{"arch": "poolformer", "model": "image classifier", "dataset": "telescope images of galaxies (Galaxy Zoo DECaLS)", "train_examples": 88335, "image_size": 32, "crop_scale_min": 1, "horizontal_flip": false, "translate": 0.12, "color_jitter": 0.2, "cutout": 0.25, "targets": ["roundness", "bar", "spiral arms", "spiral winding"], "num_classes": [3, 3, 2, 3], "norm": "layernorm", "norm_position": "pre", "hidden_act": "star_relu", "mlp_ratio": 6, "parallel_block": false, "dropout": 0.05, "inner_norm": false, "drop_path": 0.05, "patch_size": [2, 2], "depths": [3, 6, 6], "widths": [64, 128, 256], "label_smoothing": 0.1, "loss": "cross_entropy", "head_dropout": 0.1, "init": "torch_default", "residual_init": "zero_last", "optimizer": "soap", "beta2": 0.999, "learning_rate": 0.0013, "beta1": 0.95, "shampoo_beta": 0.999, "eps": 1e-08, "precondition_frequency": 50, "max_precond_dim": 512, "one_sided": true, "adamw_lr_other_params": 0.002, "max_steps": 13900, "batch_size": 256, "epochs": 40.3, "lr_schedule": "wsd", "decay_fraction": 0.4, "final_lr_fraction": 0.1, "warmup_steps": 410, "weight_decay": 0.3, "adamw_weight_decay_other_params": 0.01}
Rows from block 4 of a small image classifier, named by matrix and row number. Rows with one number belong to one neuron. Each number is 128 + 24 x the weight over its row's rms, rounded and kept within 0 to 255. All counts start at 0. Numbers have three digits each.
After each neuron's rows are labels from the 100 images, of 14848, where the neuron reaches its highest value: "peak at" is the part of the image that holds the peak. Only what is clearly more common there than usual is listed. The data: telescope images of galaxies (Galaxy Zoo DECaLS). In brackets: how many of the 100.
# fc1: MLP up (model.blocks.4.mlp.fc1.weight, 768x128), inputs 0-127
# fc2: MLP down (model.blocks.4.mlp.fc2.weight, 128x768, transposed), outputs 0-127

fc1.693:103108158105123136147117135178106135104170190126113142153114053138106134142080142137134119102091142106126131134126136132143111123201150149082120164137116140145151109161119115159123131112114160089140154136079125118152136125132101136138108122107098157170179095112152126156152121138142159150133139157157124102115122115131119133111121127116126113123151136139098093069089114145168124105134
fc2.693:113142124142100156140090128166144108126139109092117098085148107114125126154128129119098162121098162137138148161139145091100147147092104141126095171145108109163143126146147151133148166104136125151109153149124133066140104141104160137155183124142117127132151136093139125136116119129171119124112156133170122129139141093197150118145141138134133180144150127139098180168145134145137194132128
peak at: middle left (34); top centre (32)

fc1.67:115118133077157132136144153131133099150140150137142118155134140110156118115144113140141091141196105091108130130117108110139124133199173170140146138122133127137096138118119125158167130081117109113127103128119126182107108148132131157164123107128092127098121151100114154136146120108157095139095145089140115119125120121127114168144156118098119157154159134149116132134159137207110143186171
fc2.67:094173122090148140123083122153116136076140154148145138142105115098150180121146120111116139153163124050130158123171138094080129151157137119118136133103133121106139100117145160127078130166138136116133125116112107089112090154123142081112155140110144117118160147154127117081079098107128130151128101128114128115112137121169142143160117158127176113125135146131107128150115153081125137107157
peak at: bottom right (59)

fc1.465:181123114124158119114067155105125128121151150129121158129111139124145150142115137121091164125138099150138163138146131121100149131137118109108106125147132145138153109117134103175174139102116131167117134134176156165138038102130152131135110146110100168142109113138132151148129168141117131085138115093157137139137110140125121073113119093149122175118136104099128144095104176143165123159161
fc2.465:172143143145143094125074117151120154143154120137122118118108140126142157129131156117188140138091147182141142138119133165162119178143154106135159131117124108136119150113127148176122111145137110118146109134185153148157141103120124165138088138112135174111108124136131118112084139102114118160168128170122157140119105111123172106137139151138131173122149104115065100172127117090102118167129
peak at: top centre (51); middle left (38)

fc1.257:188119060135150125097067160112117113136114171136153139093092143078144156142145131121097153126135105116133164112117130126115135132134106121095109118157119141139145102129106121147152140092137135155114163133090147151149090106154117123136125132110066151119103080137150152151118145177123109100135105102144173122132110131115129085127116092138142161124149121111130121068143146167141125115154
fc2.257:217117147145152118120098121142120147139128139124116137090130133146140123128136115121160139138108137136112106120108149136121136133087155109134137137119137101187119155160136144136100083157110136104116136124147130130147140097100115150107081076101158141084121122119106120137109126118118114162182148136086126133096080120116139105136131167160121167085154110147111092131135049091116104137126
peak at: top centre (45); middle left (37)

fc1.370:165131126116145137109103147139155117127133120146141148143142088104090146136050133147132088159125145112119145134157131127118113125143192125101138136124110137104115128158136106139126118088110125120122158099114102149107143107140128083145110103126155168178120117143179123157171118116128103112079151101100126112131126177115172134127132147094176142083140143140143133118121096158196149142119
fc2.370:130172171122135131154045133112141115160132182129162107135115124176131122111129157133118090145128136107123114127119118052141127135119112093121119138145140109109103155148152174149136129120157118073095153138122138131112080145121114120112155159179152105122143135136119125136107161106164156122120107134149142122106071134183133126155108130144113129160111126150186149135149115132114130131131
peak at: bottom centre (47); centre (42)

fc1.265:087147087121123148113156122133140148147105133121078128145110123139148150143158026115142105127136133128140110136147169081148126115098064130119118142106153121141125150144103125138112089086128111118107123120127120136112136152114126136126060158137133147107128116131127142104160167152161136150131136155072106154127128125127147139148133162129129113127127104117131154052127159108077118140123
fc2.265:103097095134121085119118126108153132135097072114118133146123100097138125117102153104131084086100109149105141151115081129119119086114135136101121129110117101122131112132133109125104141050120120115127117134135130122115120090115116083109143105109119120120110096143092121151150122122091116145127126047156127119181121163120135206129132116108092104129094107143157132084122119116123102112106
peak at: top right (48); bottom right (33)

fc1.629:137100064166120107139137175130110180151145144117065130140111133130114078182155165136121094124074152107141116104137152113126137107112087121107131068114140151123135111160137122122116108134130116131157095139107112138121122115130129173105137134126135183099102127156123104069097141119114121140132161107100095131133123154157127139123128120130161136118101132101107115151120134074174123133145
fc2.629:070140187106113149166097104113146121137130137125180095111103147147171161130140080144123129122108147108103101101139150119140138147103152127125094097134104084127152140149182122120104111111129122139117160131095143152124116093110123083069150157091120113160143096147139117086149121124159125110109165073106092123111103131162135150144109115147120104115129124123117166127167119151124138117130
peak at: bottom centre (29); middle left (25)

fc1.160:063138087123111130111144132136123136143139159130050129144122121128159120145125075101119142132110108132138106150161162098161111123136107118134157103094164127142128110123121149112095096111141128100139115084113128126142136144150119133135046156127156128097129132144109116125129106142156136141149143161113090127143107133120121099176135139132119080147138152118121139050120162128063130127135
fc2.160:087147102146140119115096083158138123124120043119102139122149132115124118138118168140159125134102116151142145139115089116127108099140142141111121147127131143141134136107150125125128096089131149134125147145146108117099118104127153114125164126127106114137107102152121130189147125130121137126153141085179138144181114155115123180126146135122137169142132130140205161107163100124134209105123
peak at: top left (43)

fc1.552:117123116158117117089154139130139123142146190129061132121120113148130064139088135115108176148150121109151130153157124132154118098193148122121156081085123134113116123108094134127084134143119111105147097113114133138154150128169113133119076111165163121126164136147088106121104132144135151123132135147158100126148110119141142092135101117123109071129135140116117143070113148155104105145124
fc2.552:082128101150119132112141086134108125106125025127097163129138132106121118130114115109176130139114119129135117111110152091110091119131122126124110166160115121133123147101136122117141088118101146114133123127120108100097107114128160118153170104146096131097104118119138133169114090115105131119139128102145126141136125110117109151118135128105152170127146116127171131096131096116112238095109
peak at: top left (41)

fc1.538:124143129190164157118100141126143143117103147108107116089133143108143140123161125146113117131111116143145140134121152116112126138178104129118088123147137132136117158128138160119137096117133124206155150105086105170139128129131126126114108096119118151109074088130144108152110133151115123109109125111158118126108050155111138139123134058119110072122123098116142101083152181113104141136118
fc2.538:112141133158138126123105135140102107101158130145143160095144144142125133117148117138132163141107155115135139119128117137128162164112129147167098184148119137148136147117117132133122121127135114158129127139217133110138140165119146124165149116104168104126137141118138136179129136112138142101150102132170152138148167111138120102122112165133157162160164159132041123113135115085154203150121
peak at: top centre (52); middle right (28)

fc1.525:118116065106152128115135123118135125115114141141066140103126136137111059139133093107118137157130138104151125127157137141142116103115115115107162093113107134103187153169114137172108107126126110083144086113082150128148135099127097161144116149160160109128138132159092091078104153191150127113126130161109100149149122124104125122134135146105120138115139140127093139082122087101133109137144
fc2.525:102159166140152142136107125144097131149147103125078177152117143146120134159111124128179146153132109138142131140131159074111118142147139113084087154125105132132130124163174127109145123117113127107165145152080121046108158146105132151139174106163137131121120098104159135152113086120113140147140123109173124157128088100134108140122104109128136082100123139132138138138139080149127171113125
peak at: top left (32); top centre (29)

fc1.742:116101133097165127107146130147106118118089149128124135184121124106147145112144093132134100148141113134153117161122117111105134124105136127105129153108136130158087092114152106169168150116111100086136096142097171161116114084119154171135188125122132155151146130128123141148142184091128093136111150105169097169152123123179140134149115102160111129158120138162113149132174122169159149141130
fc2.742:146150153156121135122065117116126149099108191128125204104116130100121162149120167110136141140148115103156127115138115132154140170164145153129145138137129130115121135115143178148093149126120121139147109114171108132079104132165152144146094136124138138133139158165162134086078148068148111144131140086145160122114162101137134143133157130115143147103131133108111121166091145106141090123116
peak at: bottom right (40)

fc1.229:153098099110108149150139131117127121119096102126180112150110138061123159116197135088104126137134112087121104137119115141121135142139145144134166111108166144128103117110125116156184136150093153120125136166088148161145084096149141115134154153109106162124116140108123125106098179146157097117150112127142096119127142156137119091128091113104102137124106145159152148165130146125192147128137
fc2.229:188122106111145115094057139131132123146087143130153137179153142113137130133150127105131127160146129120144130147131111061130109149158116124084103144110124127116111139121123129130111171081130079091127131121085148138119119150170142133125082150187108117117144120140121131107120133108117174148126127124144133155134136148100137190138200104133136096144150123127103140151093146141134104105122
peak at: bottom left (32)

fc1.295:143148092155146135092151136125128093140111127131078129144100150145094086123122130131139183135141164147154123168169091122128108084156116104128138094080141122119140115136123119099091125089108075133124157140106110147122176124105130115099114102166160173099126135123133119095126146135176129127121108128132122100162143130139171099137123141117103114111105125154112144081095176125080097128107
fc2.295:117132083130134137126119126124107116161116092129106193137142140122113128106119109117148132142116093138138114113128156046097128155136147109131094168123113104118128158149122092114120090125096146109145127112164125142115132099130130144164181108144146111120114117111127122138131131098109139127130097139164129144132114095107089181136106128118155132140121142134166143082130090116145227080116
peak at: bottom left (46)

fc1.728:095124067130129136124115106118127139131154148126067128150125132144138079102138085103122146154107126111136130112159144145168111122131116126131185073105126138122160135116096151165096112117138149092122099103108154110166147128149098157126077142120155090143134130144109108126119122185161101121135119153101081143156089125107112096161135132112123122126162150126123132063129108113091103142142
fc2.728:130156143140140132116109113169120125123131060133089170135127124135157146164110141102159152177105111147131138140135122084126097121138138113111103148133122153145148117157140124125122106108118132111146151156076098060083120137131131131121164110155126138106093104117142137177117077118088152156128115070170129141151078141123127098123124123116131126112127118161144158134158081123098155093117
peak at: top left (43)

fc1.348:105090129155127151144096120137116082112134110085139106135142173123154143134182138124140092141147144160099092136113116139141111140125124153135047076149158141144117127170151132144144130106162115153156120160082099134138110110140151132086131144133113162104136142135125117145151095155127114087090211100115117118122145137160115164130137151125117114142109151150121129082125135133147141129158
fc2.348:114152136102145125104055155105125138150119166148182165122167142191121123112169118105118146146148141126108124104125166082118144170148112167120127126091140121139133108130118122119120136136125105109171167094153117125130147131101128133089147093146150120139157111128124101171151131136145135136159139103129120144114065148113142063137125143118143127126130145132065129115152109107153092098142
peak at: bottom centre (32)

fc1.624:098138076134140118104102125127136098120081130134113104131119167176106102084131087129118182133123151142137129138142120147170117118128128131147161079100146144131158093127096131157119141139121084139109139107129130111122191115130122148138088102168147133125097143154144106073117158149153100105126123157121108120157097124121131102155104158124107144130128173150104152079099110108075106135108
fc2.624:130154122133155139128129144155118128139114114111090163169135154141129145141113143118145121163113103159126135138135143036106112113143151125102108153116134110121141127182131106108114102135116142106136124134138111104094118145124121122179180114132162092124116117124136110160066113113106161159120116103172160117144043124115121122141114112112144120120105158149165142105157106114114166076141
peak at: bottom left (32)

fc1.206:099142076115115143121142123132140151137094133124070130130115119125141141143164027117141088125145143142142130132146167079141120126089045137117120146112154121141139146160099131144118094100123119110115123131134132138124130141119127136119076159144129130111133118146129149113163171155154127156122126155066106143128139106128134159137125164117140118114142095113139140057129136108098112146129
fc2.206:126105139162135106140147130126157134164101091124107115169118111108136134115143166124132098104116106164104142174132120161114138098123151134119131141114116129129151119128154142109137167030117127115149125159151149112130138110121120117105142117127129148150118112131113132166160139120084122146130130050169132116205110158142139212128128118138089088132131107134140130118130148125146104113118
peak at: bottom right (36); top right (36)

fc1.31:059136105120121152118141129131124144151125164132068137152103123162143109171117057112127135140144132114148118146152176081154121106151077134100133129111142117122124130147100133152088099155147125117112129105119118122140132135139107129127077145134151155112159125149110105120138143133146138136135142171128118138135098129129132116138137139120104073128132127141108145030123174129068124111140
fc2.31:072122102164133116113113071143149106127124060122110172124139116112115127110112139124151112129078133150120118122104108134113112102132145132096098161134118111132114123079145123113110089092111133125144137133136111107107117106117137097142159136116099120122097100130125106182126114122125123128121141058165125121178125140119117157138135129112129161126127116134193148099161084119149200094118
peak at: top right (40)

fc1.83:188110147134112097097091134116097093112155127119135130125134081117117095139070140131141115119069119123115165137130090169102127109169212134111110144139109134142141130158125142137159167098105128129117141139113119113127160146119136135118130088105135141132143097151156158129097096079110123118125186146147167105115134112125124156154132147108148119116148075129109120143120109134116116086105
fc2.83:118125133164163148141064136148183129153126126132179088109120103143154133124156118126145137121135140118125174155156134083128134099110129116119137135107127139124147101190149120130098162109154149129106111138107134125105123119132094141146139133139139107132114148110127125081154154118139138152136103158124127113177045126162119096133076148106108178157095117143166140118141170102141133149153
peak at: middle left (25)

fc1.47:096131079120117150109153116129111154136109148134060149148109111114126136153153071107148077124121124145137121141146175092135119121088039123102125146114157128140135151172124139128112094096134140095125135109109136113139120130114131138109083152124118143098138118146120145147174147171160140139122113161118097158144151098124131144147134140120139101110140107118138140054136156114096125154154
fc2.47:116142130144143118149079120147176110131114064096102151161122110096118132113106158125149117127122117183099139122121099136104136102109150134139111140122130119130134113137150136100115153033124113111135145135114115106136137098129112107099107114132124116125096134143110131191150126094110119142124129056186129114182099162135111181131137146137093114128133091120159138119144099120143122116128
peak at: top right (37)

fc1.242:112139068112168144111122117110152143125117138134077139106122116122112090142110096103112141151131129127153126133165149122154106098095081125099145108127133139113173141193127156152122109104138135100128112084096152113153111097109115172148120167160141127126128104143122072113096133193141134139110116156105092141148115107112146128136154144097120134112153111120123125061124078098133105134121
fc2.242:165161143157140145135099118147116106149134116123084185146128131116105122172120094169165173161136132145124112155135118079097135157134124128091084153116108141138100128164152119115112123121086120129169176141108118055117166132099123146142144112154136120128132102123154121167119100109139119152130091104171142140145081117142118138107093116132147090114144131127131144103127084138134157092141
peak at: top left (39); top centre (26)

fc1.299:144125125147131121118100100122107142138128125117083145125096117115154094132114137109136120100161114129123170103129129119145142126091072143129076145125131137125120123115086123101140135129159132121064153163116151140128129154138102106175095127086113155130092098124153162151164097072100155121150109105083147137134179129112205157098150107167117143140133142123129156119147142147105154150144
fc2.299:138120106105123142149038135122114105126119101148119175110178140117113176116141111122092143134143108147124117097141086121133117154113108131144126119105125168128146130160113117099107102132117129116160129096133134106113092166164142106134137080116091110105112142131136138164180140134143119147094121182134114123099099131098111189113086141106151112137100102136175137135114155112120079128145
peak at: middle right (45); middle left (32)

fc1.533:138093079165115161150115126113146176144111148124122119148117101096108186123137128105120130137136116113140130124094136130084119131136130158082095136121171124150140149149130127130180143075135168141131167151129156153151133124133108103138157149102084145111111114141146096150121132174108080111117117119111123145145098121146148111118132091119095095107159107139171164168141161126131174096165
fc2.533:133128132130162115109075110134147116138102132122071133095150120073176118144129121100106134130160140155133118142118098114164149145151128107104153115089135145113090172132140118165144105121134123129129115138146103135136123116118148162121129166159155140120099103143124134040102156115149119164155103137120145107131078125113133071139097147145096117117136110110135120084139075159106130169120
peak at: middle left (43); bottom centre (33)

fc1.126:159134147089107122121098136097134133119174163109148164165140114178120135139077124106122148134118138137125168156165146129126146143094146125113149075127118136118156157126113092124179092125123136130153164154154167146104081136121141130120114139126159164129140158108109159149119170094116155101142103118116089148122124175127101123121172107135118170120121111128142164091117179132130140179133
fc2.126:134131145130125134119077127144160147122116110133075102137120109116117153131134137123144119114078124128133129100119106089129134147146139129147175066120133113141133159147134148136128096131187094113151107138158136066112123104126152141137119180101121162114091153117124103133113134088150083174132116179174144115085098131126142080135132144125141176152113139132110111110143156094090149144098
peak at: bottom centre (47); middle left (33)

fc1.673:108134108113164152116113110114151148099129141127090126127115102124124066121163090130110152155143136089147150134170140158141120106108101111097177086107107114094168154176110131163112106124138138083127102129085153125149108091131093150158133152149119113154135092139110087071093145181136133124127102130113102155153148121124131109141154141088106158125150126134112144086114098114127115123121
fc2.673:118158159143143128122060116149099114155152096129085156135109134128126133150100125114174136151111121151139117137118152057122120162128134121101086138137123131139103128161140144127121134131108133122148144158092110032103145167095138154152160101163137140115114109109145138143076092137124130134132125110137136125124109093137124120132111118121151096093107164129155132120132072158098098094127
peak at: top centre (47); middle left (25)

fc1.9:129088109136148119150152110124113088123081120141125109106109122085130158133166137089111123153109119104149128156122124122110144149127161120110133118095143135140110122103119126142177139154108123087117117139073143139141104119117166166114207107119115140153137151125121137109110192092114087124158136141123100158143140139152127082107075101113101104123129147166123153142158160103187126128120
fc2.9:225119117148150140097075133124125129128109159132138162177126138091114158105145142150136109146171117109131133114123130106133116156151133144112112130142123107143127144118145166135107154111137101130129116104132127147112121112180121144107050149128120131120131129130144127100100129104125153136122149088133137126115153132102117183139181093131126139118160104117094117176060159142117097116112
peak at: bottom left (34)

fc1.738:138099091160116169143111126102157175133117153124097125144113111091110201115142119108111135138130117109141139123101135128096122127130117152085093138120174135155131146141123121137171144087133160144136162167134148149151142114130115101139167152103089131103107109137148099150124131162112092104116113113110127149173103115153140117120129087121097080110160115145161167177145168135146152099158
fc2.738:140126127141151122115093109144151125144100140130059129097152123065176118163134105107103134127162141154150110152126091126163144142151134110094154112087137140110091172114125127163139117112144120149135115137154105144136121116131140167128122170158162160137101110151133132051098163108154102170145102133128149118132113132124144092128102137137101126113141121105146119093128079152113150176109
peak at: middle left (43); bottom centre (35)

fc1.532:143173093129126149109098109121157118131129101116167098137149148143122100115107135137166155138046144108097125120137162159108127093120113180125131096131139093136165147140131135114117117085098152138112163115099162147135136118152131098118129180088097125127124096140146089125113166125117124129134111108108121125097107156112161152111156102130117145111101088105134119171113181105087169122139
fc2.532:122157125123131156087092121128153140161149094114079147073140098121133129083153140092113142174140146107161119150110142034131115110134101114095106115120165169117128137123106125147134092112086136132132131138098144115125112153130121141139117150131124141120113109151107126132150174153140128134133128137141137136106095120136133095145104129128089097069127060096129116133114084136115165120152
peak at: centre (57)

fc1.219:103135091133123144125110145143110157149117141110114117162085125111168093122111164107142152115191130086111156117161109104128149150081096126097108127133126151131162103165107112130099117153135122120102118136145137086136134088137124117125110103128092086163102103133135124159130075096128131118127089100105166168092200107093138123084138145160125147130122146097105101116113118137112127138149
fc2.219:109107107120161113139018143111107143099112122156099160115127154141155135141104105135117140138114115120122141145115099060112137162139127120166139143150121143112116144109132134121116151127103133158133129118144125122121089139124127140151172082146121120135113113119144165144145146144100124142101134159137109134129080108119157138112143122118130104163097138160224101131104164132110085119149
peak at: centre (73)

fc1.176:175085101122120147144139152110128153137108135128184077121122140055127152128184149106117121131131130111136107142098130127127145128140172126119147111132162136127119134121124130157189165161103148128109116160105141148129077096147120148121165154126104161138117141115117144095101204137122093142152110105135117149106135143139128086130087112121098163130131143135139135178131130135176142138139
fc2.176:199105110163150126081103131134119100153097153121117147152143136108112131158133117115149102142139121116142138149135109115122116143145135117098072107108118124125121126121115111126114141055135092102135138115090134136095167129133129136152088132154104123109127114142135147130110136094127147165109126078146138138163102136091134228154168111122121115145135105138128146181091155123122098108112
peak at: top left (43)

fc1.657:079119098121114129114139108134134152131152181128055146151108101130124120129093119104124146130146105114126115150153176113168121127149089126099164094112159130128142099146129129161099112132143148094127128092112141108153131129146111156128080129126139134118124136141122119170135095146132144120134136154154084152154081109140155121156131131130139062114155133131135139034115141118087125136157
fc2.657:078152106143123114114129095156131109125133032119114140116131123139122116157133135112157144148086130163123147114126077097098109123125128133120099153129114116138118109110163124115134106082112119117140169118123099083109092111138154101124143110117082107104107125114122120169130109102108124138130120074182117128150096143113114140097143138125121141139134104115183138119150096110121198087115
peak at: top left (56)

fc1.594:072129083110104125111154124134109144155117157130040133148096122112141137144118064100142105122149113130143123143158168093138123121105055132116119132100161112144133148140100136132099081119148129105119138108131147127131132141136133135123058150123132143099138132131119140122162139147151132150127136149117093156125111126119151133163145130126128089115135126139125149044131155110072133136140
fc2.594:106130098158142104131095104132147120122118042120099140145139115111119120122133161116166115121109120175115141128131088128119127106129149137111113131131119125138127127110169120123120113082122134133136150145114107109095128108112145100120116144119108130120085110150120106199146110107090133132136128073190141113197111186124123191126154134143105132122118107122194152128144124121130143105105
peak at: top right (33); bottom right (32)

fc1.248:149126079171157133138111082123126105119143118145130133077125158129095103127087097129161106125177110152113142150170148114108118094105205121125129093112120120125100127129159139133130084144133139162085098162122100110099130086160149162107146134106145140143150144157132135087118129127128097107131118117121144119122146137135126145127113175130119147110134131132138131127111123216114173157147
fc2.248:128115142124141112158012107129153148150133132095147099167108117150137113148141110147094123133172135093155137111109153049119108124114124107128123129123135137121129127144132119139109150123124168100120144095146125120117138154109132163150094141153139159125076146143119136108092159142102129083106147164128130144124137125117132084128090151132118144132096116135093126156173099105091117151129
peak at: middle left (69)

fc1.254:160181128135124172124119134118158139143126120127210086109139175146122088137088104139178134134054149105090147127149170139124155123117132167141134123130121116127159124140125128119114127102115149146101127113096157123136124104165122121102119181115103132156128109137120102132131166142142109131128109156092133145069115151115139154098133102136144140117100108098117104121118163123082169128140
fc2.254:132144140105138151116090125132132154164174126124127162103140132134131176101134155112135123171155143101156110135098192075100125126149100141120089129128151136125162167176089164126152122130099156116148155153100178110145149144119149142121108129134153124106163113159126141129114158156132147130132135153113149146109060142126147099119117133124092076110153115114168125151110127111099140104173
peak at: centre (69)

fc1.322:107115129119120136143112102137143146137138203136077147122117123120138135146095105122163079106129103124109129114126152102118121121098078172089115113156141139160149123164139103179165138141143149133101148130123152123139123101129131160136143130099100178136152100153126132191160124163100143100112148168138095142118098093141158186106142134109142092123140119122149119069142122102130119122139
fc2.322:085150121125112134142105107151147101136141104112116117105148121135080134159177105174132160132124155132110128120127133136090169127075120174133081143128098128159131111142113165122116140095137126143133148148148113034127147120118143138138118112137119105108128147104144106112141123100122100122125142085206107100173135138154104111122155150125116130152176114115077135159108116096124128123126
peak at: middle right (31); bottom centre (28)

fc1.286:135103096159132132137132122161135107135123152130163115149124099103126110135091098108132146138113125155166125149144138128134115160099139141147129133148134101108075156090170107122164089077105130127188144126205154109132112137113105111147103141120161175121166109114126129087145157113135148146148116134124133151146075142119137134130141101139104083118103122118183150100128098089161157149142
fc2.286:126162122146122114126068129115095147106153094111160132076137118171131119101131142149111142095140107116114137126080095079122143147143115160137129147102128140137164094137103160102152130113122146120079106148126126145175177120109098138140138122153173109104137135120139133138117114126165164091139131085139139132076156096116109119098123143145119185161149140136109111073144140135102175132138
peak at: middle left (34)

fc1.282:146142132090145129133108097122123110146115092118194089106121142129116054131157115156167090126112136107096127120135162130096141106106154158128131110141132124120138108170106115146131142088116126102131105149130128125116136098160118107101131159108118138142136126149130161129137180110115106125121125176214122134098179144117125190116114107107157145121105087124082129125119129115092129117135
fc2.282:120112144108117124153084129125137104128122154125124175163108126115121157114122139106142136130137142093135138120135124075058116161142118150067093129126119131143133142167113148135104136129107140131146111123101170151111146150132149094177142122111131122097163146149136126076120143074120100159128107108082154129112105126115120084121168124103109106110120081127185132173110152102107125097165
peak at: top centre (27); centre (26)

fc1.179:078134080109120139116155121129123139147105125124066130145111131136146158121136032110138106122142121145142102147138163087146115127105065121122131141093154123135108131140107140129092099100130103119096115119133122139122150159122139136122062152143131143090143127130117139119162149129154131145140136157102095153129128117120153143154130149138128103127117118119124146046132181102074131145135
fc2.179:103124106137137118128121119135152125127097062126106112142143095122133131115124174130150085105120109167118140133130086140133128091141141152105139133126144120122141106132157116124125130060134145113137146149144116130126124081141126096121129131126107112135108112145117126180169116130073128136126119047176125125188107168119124219140153132126110136127124101133180141100138132124148138113102
peak at: bottom right (44); top right (38)

fc1.263:102108119122148116109066137125127104121123084154125133127144162113179155120095087122146127125156131135130098116128129154107134113123158099145117105118179116164127127101128116113149135136152134158112115112132145107109111100123115139136098216134126141135115129115111101138070117104127118124131198097154165099164117166156123128171123129113093128155112143148130132115094098155067151136104
fc2.263:120103134145145114106081182096086143112137146134124154141142136149132135139105160097132098130130115146116131114127104122171092080139157126073146146113150148120140151159156107147107108143114142155175091113132116131106070090137151158098138122106106122185108147157115132148135150165121147131131167068116178131147098172107150123108120126088141133120116120146086114116152109151141121134109
peak at: bottom centre (35); middle right (32)

fc1.112:162164095121143165126138180132127124142092159125124165153113138118128112153137118129125095131149145144146111145151135150134105117138128104120141166130112127115108111071112159155155115050107089147150118134130138190106154144110117130137077110133141141116122126118163121133121151178177110131077115122112115142124066127127152135098134131128149156117158162123156147124129142060097145122147
fc2.112:115175154115139137125055152120138106111179147131125152074143149157128165120115145123139152145167155147088145107116148052125142094141138118130118109115085139120128109178100122121111126140132119151120154160153131112121127144134128114169175165123131133144142112151097114129138130145139160122159104150117088115058109112111130110150132147134139150137099137147097151067124135119143146139150
peak at: middle right (40)